{"model": "image classifier", "image_size": 48, "translate": 0.06, "norm": "groupnorm", "kernel_size": 3, "init": "trunc_normal_002", "lr": 0.0021, "nesterov": true, "orthogonalizer": "polar_express", "adamw_lr_other_params": 0.0013, "lr_schedule": "poly", "warmup_steps": 1130, "adamw_weight_decay_other_params": 0.01}
Rows from block 9, named by matrix and row number. Rows with one number belong to one channel. Each number is 128 + 32 x the weight over its row's rms, rounded and kept within 0 to 255. All counts start at 0. Numbers have three digits each.
# convs1: grouped (8 groups) 3x3 conv, stride 2 (model.blocks.9.convs.1.weight, 256x32x3x3), inputs within the group 16-23, a 3x3 kernel for each
# convs2: expand pointwise conv (model.blocks.9.convs.2.weight, 512x256x1x1, transposed), outputs 172-257
convs1.206:116126169144139143111112121088125092101090179096253175137111104152085135127142150127112123113133189117096146065157146116101135125144064106115129134048190175197225159111129141129144122134166182156153215098156146187147
convs1.207:119135072124161123125130103126073116120158102097113117128137108165118112167132051126100118134093132124134177126124120099115138121116130092085114127183110061194169108101128068115061136129169111141104125114166058167120
convs1.208:084103113145136114117101130157103148124071139123137081105172149146106062101053131114125169094129107102112130142111152112121108097098094151084096137123139127103130155069084112140117148131136103086121127156076121097082
convs1.209:119131103223166124113071115102128133112151146121172131115106093117100176134167107093147102173130132134128128106127087126152145108189108185203131158063116135201131148112128126128114131131132190202128115082126151149154
convs1.210:115136126113114140170131105088109113117151111134161139155105147124156165109109078112109132101162102100084175149132178120085082142150159120117104238086112179132149142161113113125189112101100156160081203130184180196180
convs1.211:141141138120126106126119127112131096134149117140144133148181181139131131146134081179124133124129110092147158164114092084177121145076131114120113139078167116087137127129155124141118130130065180085143157125171155103155
convs1.212:123129125129128139073148114133187137155099148139126082161098134114134115117137135174125118127108119134138141131135152084118120137157117161198198116172094094096161073143143101187118106146144059112171146163132122122146
convs1.213:163160085105153113097116114086121137156138134116139114121166129067107139123155117096117147128181117111121095084134129148126148190123120100129144118115120094113137099121116125133097131164089116115121095113170105147155
convs1.214:137123113131147126159165127126122115216114160131169153080086140122145120106064131102173133138128101130179127092100103112122122152111104140140141136166123145202159144181121122067161146139186138165112138118096163165110
convs1.215:120106156082144124120099121123065134106099078166163141116126118099137128079082101132137137102134136083126129147141142144114116119131139069118081204064111255209146104120120171134114189170154121089129229110126238224200
convs1.216:123191158147083117176118137100139123112117133109118115119152139128113132174121098111118100161112121116178110073136178111134154154061122113117094140186117124097104165115034145124158125122143132146090180140131144160103
convs1.217:131127126156101126147123188160138132146122162160163134109167144115121123113165176142057103145100126164156130160102096148129113128176128099092196096119149161171199130122136096109128143104163122101184111118159167117198
convs1.218:107131127106150110133116148080144116100162149128090112163185138126106180119126128122100123107137128140149098134155152120123142111115140088183139087116146115133095095139155112137147084128091158182139116093160089093127
convs1.219:151130157117112166118128112116150150175128138142128184162155124143171160128157139137141077118115170074161098088092136106135093152172144119102124142120119148106101104156130137142147155072140085122155155130122163105147
convs1.220:110109130149106153136121111133119091144105140116131112119087114132115127162130105155079065110128122152131118184103124103139164153131122146109156125115168088151139142131138124119117165164135123096089074139108096127112
convs1.221:104075125105126135154139098138200136112130132094155153115116098107174171122114142142136151124136120169134142075138130144167115142128162161167184134079146065094065101138138116154144110108143181169142147089141127107100
convs1.222:135139185141144111115121117145124173084134098100142142174125039147106114171103195163125191138112162088135106146129130144130086103156142084053087153161103105165138113135111129157111125099137117118094141178139103136140
convs1.223:110161105127141131162096169131142091109094129164156183117137101072145118115159152163163159093154141089109135098151099120120116109107111102149168181091113211195172136110121156101122199180115144199180143139200081138104
convs1.224:152139108115125149119114081190202173156134116167152109141170067132147127094150113161129169131137159172135100117158179122110086110098058106106053102118079103114098073112099099126110117134146133142150177154121119092129
convs1.225:118106108123155146162161170100105152092165101133129139153108123149138178147120160119077139115139109085151105114136162197130140072160142135103119098172107134165184119153140078151149112090092134093143120132126140155150
convs1.226:098133117138141140131105122190199211112079174121158159187147175132113137136093133069095112075091078100137067126175121156115139137143109132082126098120127180128135145149110111115123071082081141126101133113139125149136
convs1.227:133075101144100102131078127138107134117184083124091109098123201119141124155126145244189199127172171176233209121152122108137095081136071146166187137113205178137154155205164188142138120114162105130113122133130149151140
convs1.228:174168096150151104173141128172105129163104122178175146123162135117123158162135132098105084057140047067100083123137137126139140128114118119145155125151154144126091141131094029113088148071109129158149137132097130116080
convs1.229:181193108160109167158201138114152120132090147114107125132160137123111106138131115176226159118150118111070084115157163107061158178186146165112146129135100086147149118101093121185079065148129120195113087134128124090120
convs1.230:145188172165178155155164102173123169146138119153123117148123136125169101108107100135124108146080170060129075116115123132148166150140131070094054098153117145092086172163102142092083151216229118125137132111093109141055
convs1.231:111133088126148082129166146132129137128129139105074136091139093128128125134087168105085136093143053119136127149145123128149105112123100104120147084125105151171144155149144146171132079118058125124137122125125134150183
convs1.232:125159131132102103132108139162124120132158099107131133173089097067133102145104156184167125175124062124186087116077094106156078169153162074091169123162173101080080121178135124095160162119104171106118102120115135144185
convs1.233:154195095120089109126169161158103142109154141141119177119069105112151105151100102129156110102163096084150084169081094114128150108124116105046116123093121123130144129145159097133108155076102070161129151113146150146161
convs1.234:091110146103092185081144200120133136102131168109125167124155116099169120097110110109086077124166109124081114103138101101179114079095126166110147126152127175073108075164151122170118141115093122166138097162113141133122
convs1.235:146129103094067174093121160125122150121114141096127129193123154110110152154121117081131098150095145125089159116137186141091151139115167101156108129087149149139106135147220228123151109188099096112131143121172136124131
convs1.236:136113114146124093146108124153240161130116135092126097165175151125120125120094100110095114101106156105108119136122148143157127075095098149223255134097150110137126086091108090114110085084130142141130159134119125137102
convs1.237:138129106174103143155134210115112141126134133131139153152152157213114177126172164088155131189126171163102147107101108173170130098108104108174103134151105118112110148123122125166136114119123144136132110093155113160138
convs1.238:129143117134115136129152081131117127122112074144142140117125140129130128102119120144109154154093149136134085119118170117137158092071134107103166147099172085119143186170065255072019194139102101145135059112131126119175
convs1.239:168146108195098130110162165151112120101136154118105160127115072189114177094078126106104182145125114158195164103090127157107124086138128101115122152079140128145106221221222081148165047128152096125129128139124098115110
convs1.240:167175100123077139121123146102149139117130116125127137126139182104119122164120113119114137164113123132151122109135135099097117129147084110104136134107116139136100152183092027080215043125215129124129155097108145142085
convs1.241:131138131100157139146127149113151136126158130158109127131117178139164108135110087076156147078142106099083135166131125128138064112150122129109129097133128111096190148126128086121136120088156123110115125098155082144170
convs1.242:120096181166110152120120101143111143128142145129101110114125137105094110147131139195241191160102085028063098149102087108122150135146116172112081172147116137119096074187117158137132169093073102185127087151165135150167
convs1.243:121155177190128115185175132125102089164081132143132140135102137109142108132148087106120126143108116093088063089127108116137176124151104115118128099113150118113100131164118126107093093124129128098083125136147117123124
convs2.206:064138163143176129124110108141124157109107138207054108171136201166132107116063146149118200138120163135170108152085154123163109117141153125041115150132109129175135101183170109121142127188127148095132123131144196153130165113140128122104178128130166128156108166
convs2.207:182110126116167161116133174140151147095131131108075162138108109061168122116119152130143178140142139161138107096111109187138141111114136135066154120100128151177103170123158212105137116106169091121120119144123123061159129132083145088129098127135079102157109133
convs2.208:142088112137109151161095128130141141176154164091097149141134147138113129049113171107094141113109062128094076117255113078112102083146146143100124152123105127151107144114146097123181103117145126091134176143147071153136155098114103108116152112135146129146125141
convs2.209:116136103138097127152138118126033072113138127144116073172150153152018117137131120136118134139149112140140117076133159129082124126128138129159114147094065164176129156102140044070136136136158117126075181104164121142126142132188089103107172126111073130110130168
convs2.210:146089130116047114148163168207108089120134098110130169122185160132185138144138155095134185214137154136167100124159145155122071123130116134151121163094172162173084183167116110091138101143123156094163154093164107152112142167158120099146121142133168109122132194
convs2.211:104114114109136151192149119178099130144140113118142157163142160136136114081055089103115109062092126128164090138103124158129084127122129091060156132130109130000133115107117107096123035119103071125123116144119150117067071063102144124109088134097116123192140139
convs2.212:115104110124168122217096086163162068084138098160087081124104131105131109180103149133134050116125137190098162135108126157184120159134101130159167141150159114161119168113116090125138133122145107182166085123163147111126140113116116101160154136156166021191067144
convs2.213:132015187128106078059154112140111173116149101142120165128120169133092123128182135153107145112103155120150073175105156131110151141113126140161115123144134108108123113135121090112143162131167150116157050180142137165151170104189118118107130140075139144103119112
convs2.214:143127075121170087087126131143128156127117139064135120100131151149166154115203081110119097063141097148121180126087115121113054089133079099134114145154124131151128139081102116145158132074137090170114195182089133150191124157068170146123090069161148150080085179
convs2.215:113134047113090130117077127086098163096126083108125089146164171165192138120096039133121121129152209133086109152087135101086134137153108153110153117165138151102145158114133163132117112114139061075149117107139165034168100120199172173152098125133171150111104099
convs2.216:172171131132152149171136161115141145073109108140174140099094063122080177176149098168125166131107158168098132064161107097112076136126081151134115163084172088118177090159115080146141089134106016103135159133171154096134104144098135134111131092131183181163078135
convs2.217:119126146137153140138165115127102149144160157160123131095119121152133133163143138150143113092112151169162134135164209133131112124128089087148112144142098160123123123172138097148172163108122146123178134192115130159156148115118110101142121149113106142117110063
convs2.218:147185137144123072121140185133105134094137139108144140079141104136138114187087143165122126116110110161144140091101171169171178146126049158060134108149162086093127139163095111135175077122127113139107117169149039150120109107107118050138165109140152130149104121
convs2.219:098150128117105107140105154154114105130127139152159117136127130157072115136149169139146139125152059113168084124102139110112097159132156085081137144095128167208129158067111110181146107107134212129116132092137154211119138149185153080081068152131109098126130095
convs2.220:117123100154122154127158137161138106097116117176072105116100130209116105067118137153145148153144103118145125110203096103116161082130086150173135182096104098048150088135122077101168085110123084164137141109117064081124153189119105106113121201147113209123121142
convs2.221:133115070129095093149157156104105122137091060136120255146104108079101139164120094106130145103160105165191135143085122099077155143162163185054112146165114148135093119121133155131125149100148143128112156133171124124083133091165106093110137133130077159203122158
convs2.222:081159088139151128148126121155138125093136075108169055134093117131117138179070161145119097112120141076139112126086137141139092136140122181136185125136114089167139160113149141115097068095201075125113149120114138083118148064113141101155097106119157072101126072
convs2.223:148140098134137143087182177133154145140095159161172162116122086092126140154110097099152105135148106133149143162199157160130113102150127163076146102181130124151146083172144088043192110122223157160139143143109109118117112173121166147118192150126109131161129121
convs2.224:170141098132167129150130135171114150071101082159156191158156153129132130111137127147079070101145164076143148176034126141166108126106140148205125086117111140110079120140112119062116171133171078109128078137126092123137124125107110087106123120156113072163094110
convs2.225:170158179119114077152077150103150164053145154065092145099118115166114106162072064149119177167097166181094117114134098139126152180114129132123156133061126128097133123112132121196130185160141075116115110128150109074149102162156125109056115146123120132087074095
convs2.226:053048121122112137089180139224104138149142170114147107137188145127145124164105118148165155151150125162112158113086131117096111145136152095110127118131151166063093094106135182107123114174133161148113123088100120128175119133202127138070107174139113110071102155
convs2.227:210107072138233155085144112103222135086142123109142088119142168141155117128130151089091133141130091063081093157089104083112103119124163124102108119172121150153110134116086089068148154099126168055135126113134117086134114106161156112111101180112121149163139112
convs2.228:127093106100108123130189139205127114096131194119021169128173076094138119054134135165102157169176091156089131104155148120046163123146131149085153138035104074094155115126100101178108095103111177155151053192141162176117133117124129138116117180169194209156149089
convs2.229:142137126151151092131106137183143102192127123141145083157149108137122117132088088107102108116132114117149106116123040098118090099146098105104128112112123113103109082156149163134115213110139108113142248053107146149126154131094112137109132144109120128138147104
convs2.230:171211116121094142082133122108079161237084147167213095113170068151145122081135172104106087135137093132121134160113109164115128103133101126098111137137121167105122153102070163143164130126100143153128097127123155143142122173150132159127145101142096122128129087
convs2.231:174120171154117106111147125255094181168093119155086119146114141094078124147083077188120149094088153143164142172159101134096129136146117146094137132166139073161134084167157115095161150157065141134103143153140123117125132108138100144120126089121117111127092093
convs2.232:167123107156174114089083139139131143248148138150081129132066108188084106134166139126158096141112139118079103110085077139138058154139190129055140160092069130116121153157123110117133204079141133091098061072145125189127130157120132118181079115100078066126123136
convs2.233:113131078167150161082109134098177115159054142145063107099113072103164149193088114099156110123146118125089137102146114069137162176107091133064147113116138092117118133077101113115154164125123102151120135137170119088145145195118196118121154138130165144192119121
convs2.234:149130097116108113084102160113117113210105057140124110123143130067093123151114100129122126130153093078120141156069093151161118128159184223122127109124127090198108165086117161214176166118146118162116184147094150129083133146090118150137128185084091143114111129
convs2.235:134109090155142144122154170109179101110115069087184102165101086131092123122163098134140088138100073184129151169104139199122104152125142071177129138111127120123175092143132147072175138135091157146140137176128146142134117139182104138130209191099154093150099164
convs2.236:181107109113173127118097128128169139121118116137102132129212096099100087141088143109132115092123110116102147104083148120107132097118255092141128146161104105113137119107129129106114059136098216152099108138112133121131155209203137097166146135090187180076133174
convs2.237:115234203106165122107117119108142129084128128128114116132106147166152155111061131141151137189124156098087112151132115160166133142160132108110172098152112114173108108098151152108156092133132119085137033139149183114165145158066145118119168148157141106191090099
convs2.238:177128079179138106101141118050120106185160107138247136097080145111064135146074129205165136123138140100129195141127117159171136103133140120089127159154177134103122132184114140073175168219105109137102065110143147197134148109155163134119057159156176174112114115
convs2.239:062146190119142103108137129041122136196153134105114131109095122229129136127164160171157109121098189119137125176096120146158114081128138230052121122124152144111204131098115146072101140134091101127126157110143180198137135166123123053082123137146165171104131139
convs2.240:201106109123144076151156128153112135124127175116127141120085142073114132107089178134111068126123160123125140162089108125177164139106110140144117087150132141129150151160141082124143163142115068107145070106147106183123168112109111147090149180084141176188134183
convs2.241:255134118150114167132104116103114148108129152118161110160186087091121116099076136119111072153177105155121098139119093117197111142125168143135141135115142115123100104180144129076121121154104139113112105159135112078128140126108095199135131066114155115118100102
convs2.242:192124108133103141146082134070180151170148147133176123136115103142037105188151154108176139137116113130133125114080088131106116129112084121110128156115155148110154107106104120078092173144165130101155173099126174102094162151157069172099162107093159062122154180
convs2.243:123134091158093160169163114151172169112130110132114125109140061093176108111100105119135144102106126141152161139164107165122118117131160071091136150125161074111125123172136219203105082115068175095153121075119106156146098178133123117167135116157137097149144133