A small image classifier, trained from scratch.
Training: muon at rate 0.0021, 11300 steps, held-out accuracy 99%.
Rows from block 11 of a small image classifier, named by matrix and row number. Rows with one number belong to one channel. Each number is 128 + 24 x the weight over its row's rms, rounded and kept within 0 to 255. All counts start at 0.
After each channel's rows are labels from the 100 images, of 14976, where the channel reaches its highest value: "responds to" is what is common among them. Only what is clearly more common there than usual is listed. The data: capsule endoscopy frames (Kvasir-Capsule). In brackets: how many of the 100.
# convs1: grouped (8 groups) 3x3 conv (model.blocks.11.convs.1.weight, 256x32x3x3, each kernel summed), inputs within the group 0-31
# convs2: expand pointwise conv (model.blocks.11.convs.2.weight, 512x256x1x1, transposed), outputs 0-127

convs1.29 [122  95 140 109  99 126  99 150 107 122 148 167  97 138 111 136 133 100 189 130 170 154  90 109 118 133 158 134 135 105 110 126]
convs2.29 [119 152 107 112 129 136 136 135 127 120 113 135 112 170 146  81 158 114 143 114 138 178  99 132 118 122 148 144 120 116 136 116 139 135  67 139 116  86 121 184 111 126 146 129 122 102 140 123 101 132  83  97 173 162 145 132 105 132 142  84 155 110 134 149 173 146 114 178 138 100  96 143 121 135 145 103 140 113 129 127 139 130 151 128 125 129 101 186 146 171  74 115 147 159 130  44 128 122 118 108 126 147 124 102 103 150 120 150 140 151 108 119 121 149 106 141 169 137 120 151 162 152 116 122 131  99 100 109]
responds to: finding: ulcer (27)

convs1.159 [145 115 117 139  89 119 116 136 187 133 135 137  93 114 148 111 132 147 209 108 109 149 139 148 134 112 132  99 131 127 109 130]
convs2.159 [ 82  78 103 128 146 134 131 108 134 111 115 118 110 123 114  91 174 103 125  83 142 157 118 135 121 108  38 145  63 185 111 100 120 125 137 152 130 167 166 109  90 111 102 140  80 118 100 136  90 130  75 129 122 188 145 124 131 142 104 100  78 125 130 135 150 127 144 133 104 131 125 149 146 115  83 146 135 135 150 116 139 106 131 171 129 133  96 110  75 115  94 160 130 133 120 148  86 111 107 137 137  56  78 118  96 168 134 112 168 119  98 119  76 125 104 161 152 118 124 142  89  67 156 140 114 156 166 124]
responds to: finding: ulcer (94)

convs1.172 [121 116 110 156 100 146 132  96 135  88 154 100  76 120  99 117 128 122 170 114 183 113 136 140 148 131 114 143 164 128 150 143]
convs2.172 [109 116 127 128 164 150 146 120 121 110 125 120 121 171  88 137 136 103 137 132  96  83 129 101 113 117 171 129 145 127 159 109 141 112 133 154  68 106 151 129 119  88 102 126 112 113 127 108 122 105 113 118 112 126 134 145  85 141 150 112 112 110  92 125 158 150 182 107 127 148 144 133 139 148 113 140 165 121 124 129 116 149  97 153 146 146 138 111 122 124 125 120 147 110  80  68 133 128 151 151 127 184 131 120 108 130 163 144 116 123 135 102 128 103 127 127 144 108 159 145 113 160  92  93 156 102  71 170]
responds to: finding: pylorus (36)

convs1.206 [136  84  93 132 118 155 140 113 137 109 100 130  73 116 139 130 128 118 100 127 150 108  93 149 124 114 150 129 133  91 107  69]
convs2.206 [190 151 111  99 133 137 120 118 123 117 111  58 139 181 147 135 108 138 135 152 118 174 105 107 103 161 166 104 138  85 147 131 161 113 125 162 124 112 115 113 157  87 134  98 119 127 147 152 139 118 119 148 154 105 125 141  94 121 114 110 149 165 140 115 102  94 140  32 122 114 149 125 138 160 160 128 131 148 125 146 127 154 148  88 131 136 121 138 149 111 137 134 124 151 129 190 171 154 134 151 167 126 193 147 108 122 115 119 130 122 131 108  86 133 108  83 106 174 138 125 144 131 118  97 131 144  98 174]
responds to: finding: angiectasia (40); finding: erosion (28)

convs1.80 [147 119 118 117 157 145 151 129 116 160  71 176 128 118  89 151  86 153 100 156 122 155 129 157 106 116 125 123 118 131 143 106]
convs2.80 [161 137 144 127 131 160 169 124 122 132 129 106  85 150  99 136  92 109 161 122 176 117 135 139 150 113 178 102 121 121 166 111 140 155 119  76  70 102 169 117 152 138 133 132 157 139 145 170 129 121  57 175 114 114 125 163 126 127 104 123 138  97 165 143 108 139 177 175 145 137 149 138  99  84 142 136  74 118 128 107 127  99 127 160 149 116 147 109 149  76 123 148 135 153 140 144 109 130 115 106 102 137 133 143 133 136 162 103 141 148 114 137 146 113 111 159 152 131 129 160 154 126 136 152 180 158 119 115]
responds to: finding: ulcer (43)

convs1.124 [125 145 131 138 100 119 135  77 133 155 176 111 120 158 152 124 134 134 125  84 167 142 124 151  67 112 135 113 116 123 156 139]
convs2.124 [154 153 121 133 148 152 140  94 152 137 162 102 164 111 148 127 119 124 178 125 166  89  98 115 139 125 132 136 100 131 150 137 131 156 112 143 139 127  82 108 186 126  86 115 143 152 158 104  65 142 114 154  92 146 125  95 169  89 142 103 177 124 150 132 114 124 102 114 129 101  83 134 142 117 152 120  89 137 138  99 143 164 190 183 140 150 141 129 138 119 167 105 134 157 113  56 151 154 143 138  95 137 130 134 124 135 173 101 137 115 113  49 165 129 165 127 153 112 129 147 137 124 153 144 159 153 145 125]
responds to: finding: reduced mucosal view (25)

convs1.196 [115  77 104 100 115 146 147 139 107  81 134 120 154 151 140 139 117 120  92 166 134 115 155 109 176 108 105 129 153 113 141 104]
convs2.196 [128 165 108 145 130 132 134 133 136 151 127 130 111 114 122 129  99 119  94 122  79 127 112 122  87 109 120 110  96 123 102 131 132 107 107 129 133 123 118  80 104 108 114 133  99 121 139 170 136 142 185 117 108 136 120 122 131 117 107 107 138 102 106 125 120 112 191 171 114 141 125 134 120 106 154 138 159 195 107 141 133 116 149 110 108 149 156 140 123  73 144 126 133 139 156 157 137 149 170 102 116  85 102 135 116 110 147 118  79 116 110 188 145 156 141 120 163 145 130 116 144 121 125 114 102 142 136 125]
responds to: finding: pylorus (34)

convs1.15 [131 114 135 125 146  92  73 159 196 117 132 142 118 130 161 106 139 128 127 143 156 144 105 119 126 123 102 133 165  89 115 123]
convs2.15 [138  69 121  89 118 158 121 147 170 122 137 110 105  87 149 109 150 139 102 108 154 147 113 112 145 126 136 111 106 133 119 129 158 185 148 103 122 135 141 149 120 184 106 105 113 114 123 145 121 128 100 159 126 136 135 123  73 151 113 115  89  76  92 124 129 128  98 144 130 107 135 136 133 144 131 142 114 115  93 145 114  98  91 119 124 130 124 132 156  91 154 110 115 122 121 144 140 166 130 127 108 143  71 113 161 114 118 142 193 139 171 118 135 165 134 104 107 159  59 139 101 123 109 101 137 133 109 140]
responds to: finding: angiectasia (100)

convs1.149 [165 160  98 108 121 107  87 153  86 132 119 124 115 133 117  94 136 135 142 150 118 151 125 120 173 177 136 154 113  98 149 146]
convs2.149 [ 69 124 163 140 109 133 121 140 123 157 123 141 169  92 153 184 141 122 137 114 132 146 147 119 148 103 181 131 142 155 158 149 125 110 133 141 105 143 135 157 124 114 133 123 162  98 113 134 210 142 109 119 154 131 111 153 122 166 148 136 135 114 112 122 150 100  76 106 117  96 121 102 134 135 136 172 185 124 154 183 119  52 143 179 126 139 153 126 136 126  94 138 153 154 116 187  90 117 141 104  97 100 153  88 130 147 136 172 115  94 146 139 109 113 144 114  82 110  71 145 114  66 142 140 140 127 139 141]
responds to: finding: ileocecal valve (49)

convs1.39 [139 120 128  98 107 113  86 107 130 129 134 106 110 122 121 153 143 127 153 136 142 130 112 153  87 124 119 142 198 112 186 148]
convs2.39 [109 133 141 120 119 126 136 110  76 145 132 112 129 106 125 141 159 122 150 112 136 121 135 141 106 135 124 136 190  96 109 119 154 104 135 148 167 135 144 143 124 122 124 173 137  69  99 147 129 146 134 119 158 128 127 137 114 104 141  50 149  75 135 128 104 122 164 108 137 199 148 110 121 136 126 108 155 118  85 102 134 115 142 114 112 109  79 138 158 119  88 137 115 134 101 122 127 152 138 125 126  92 103 123 113 111 108 128 124 133 122 133 101  85 116 109  88 110 108 107 138 105 131 113 118 115 144 131]
responds to: finding: reduced mucosal view (49)

convs1.91 [149 120 143 119 147 192 129 116 113 123  93 123 106 138  92 157 136 141 108 157 130 114  92 126 106 181 137 126 130 151 144  88]
convs2.91 [116 135 127 145 122 122 137 106 149 129 109 101 137  63 186 164 156 133 122  91 122  83 131  78 145 143  93 148 191 171 169 135 127 138 110 168  83 122 151 112 142 108 142 123 134 131 110 204 132 131 121 133  77 117 110 124 108 120  97  82 160 132 154 123 106 127  62 135 129 113 115 153 135  96 123 168  93  82 159 132 120 161 129 138 126 124 212 149 146 198 168 112 109  90 132  86 114  83 116  90 116 137 149 178 102 122 110 122 119 111 174 196 134 156 152 127 113 123 163 145 140 149 121 112  89 145 151 158]
responds to: finding: reduced mucosal view (53)

convs1.65 [101 138 103  80 132 118 139 158 129 146  82 141 123 115 127 161 131 160 158 135 113 103 157 108 161 148  76 140 144 147 132 103]
convs2.65 [142 145 116 147 129 123 132 124 155 114 156 101 128  92 123 116  93 136 129 108 139 146 124 155 135 133 115 120  99 117 112 141 146 124 137 110 123 125 147 131 172 114 169 178 126 118 129 158 154 134 143 101 101 157 132 130 163 118 133 131 128 112 143 126 131 129 166 148 149 120 115 126 125  77 113 132 135 120  70 110 115  99 135 132 145 104 101  83 148 133 121 120 150 147 179 117 156 133  85 108  97 158 149 104 137  83 142 112 126 151 166 113 138 166 154 161 137 153 163 136 199 148 140  95  97 128 131 105]
responds to: finding: ulcer (33); finding: blood fresh (26)

convs1.180 [127 131 139 109 127 146 107 105  92 135 101 130 184 171 129 147 150  98 167 112 154 122 113 104 121 158 122 110 104 169 160 125]
convs2.180 [110 133 108 128 141 101 131 114 122 114 137 136 112 109 130 110 121 154 110 148 111 149 135 126 124  87 115  97 135  87 172 144 153 126 149 118  74 127 132 105 117 147 144  96 114 113 138 135 133 119 127 107 146 139 127  98 170  80 188 166 106 145 130 128  78 140  96 143 136 148 111 127 156  98 124 150 117  84 138 149 124 112 129 127 103 113 101 130 125 110 122 134 132 148  55 151 159 151 112 145  86 161 137 165 174 113  66 124 111 115  76 147 119 113 146  90 127 115 134 134 131 118 157 118 133 146 115 113]
responds to: finding: ileocecal valve (36)

convs1.83 [156 110 129  81 147 127 143 111 121 124  68 155  99 123 126 108 141 161 107 121 122 154 156 150  97 160 103 153 139 130 135  90]
convs2.83 [136 109 121 120 121  90 150 136 141 134 141 111 139 104 123  77 150 151 110 120 127 144 123 142 147 130 110 131 101 146 149 177 166 104 102 104 154 113 132  96 112 154 140 107 138 142 113  92  98 115 152 140 163 131 121 108  83 119  93 119 154  96 147 105  97 121 107 148 131 137 141 145 128 125  84 116 122 124  59 147 118 116 157 134 114 139  69 130 159 133 127 157 131 110 130  84 142 153  89 123 152 111 134 170 105 102 112 148 132 149 171 169 167 149 120 171 127 108 122 124 128 131 148 111 161 110 152 140]
responds to: finding: ulcer (41)

convs1.210 [117 195 113 122 135 107 108 133 135 144 113 143 121  91 144 160 116 105 135 120 146 120  93 115 103 110 189 137 130 149 108  97]
convs2.210 [191 104 111 128 144 106 141 129 148 113 100 154 116 142 126 135 108 163 125  94 113 158  85 133 142  91 113 116 142 124 128 141 130 121 138 144 132 111 138 152 121 149 117 129 132 196 141 139  73 148 129 116 141 126 157 112  95 143 141 155 127 133 157 117 124 135 121  81 113  78 145 165 108 122 139  93 139 157 171 104 151 125 147 171 122 138 164  98 135  90 136 144 136 108 116 152 125 136 104  97 117 137 167 111  92 120  88  89 161 125 128 126  59 154 181 141  94 154 165 113 158 113 132 129 146 117 111 112]
responds to: finding: angiectasia (45)

convs1.243 [107 122 128 139 113 132 143 148 139 109 104 124 124 105 122 100 203 145 154  93 129 125 133 173 159 107 156 114  86 122 136 110]
convs2.243 [125 127 121 108 119 141 175 157 134 146 120 170 154  95 157 113 159 126 142 123 126 145 168 123 103 122 129 126 111 132  98 128 122 156 133 136 104 144 134 148 178 164 122 108 144 149 156 140 125 145 120 142 112 134 148 135 115 146 145 117 120 164 143 118 122 103 156 121 128 132 140 124 144 145 109 155 179 106 124 194 155 101 138 127 122 124 138 181 106 128 120 155  98 136 134 136 114 145 120 164  98  79 107 102 162  69 124  92 128 155 139 144 123 168  92 128 117 137 107 116 100  90 146 151 154 131 202 104]
responds to: finding: ulcer (48); finding: ileocecal valve (28)

convs1.96 [149 136  85 122 164 112  94 131 101 125 178  93 120 113 125 105 172 159 107 147 127 124 155 156 122 138 128 105 101 110 161 126]
convs2.96 [160 109 144 117 127 138 114 145 156  96  89 124 111 117 102 122 127 120 148  98  99 183 149 110 105 107  88 120 123 134 112 165 120 108 119 104 127 135 131  76  94 139 147 170 121 142 106 109 120 144 146 119 117 139 104 124 107 177 104 110 114 104 125 130  91 145 112 133 128 148  93 133 147 137 145 159 173 149 153 113  93 127 131 130 105  84 194 165 130 111 135  99 128 145 129 143  82 144 110 169 109 105 107 147 138 144  70 105 189 123 101 172 145 141 163 137 101 155 125 139 116 122 134 114 142 129 133 146]
responds to: finding: pylorus (26)

convs1.233 [133 150 131 102 130 126 140 129 134 214 127 143 138 132 138 137 100 124 117 146 167 141  87 115 115 104  99 168 152 120 107 136]
convs2.233 [102 117 122 130 108 125 112 139 117 123 113 139 147  93 143 113  87 107 108 115 167 100 141 125 165 116 101 117 168 130 152 112 141 141 134 152 119 139 114 112 136 101 113  85 160 119 142 134  77 126  84 104 164 161 147 114 142 144 134 109  91 119 128 139 150  76  83 117 141 131 100 132 155 106 106 119 147 148  85 151 130  91 122 114 125 121 131 115 112 114 111 127 116 109 195 118 118 122 115 125 128 115 141 142 190 142 128 119 161 151 172 119 110 121  92 128 149  70 132 111 126 113 105 147 101 135 142  82]
responds to: finding: ileocecal valve (90)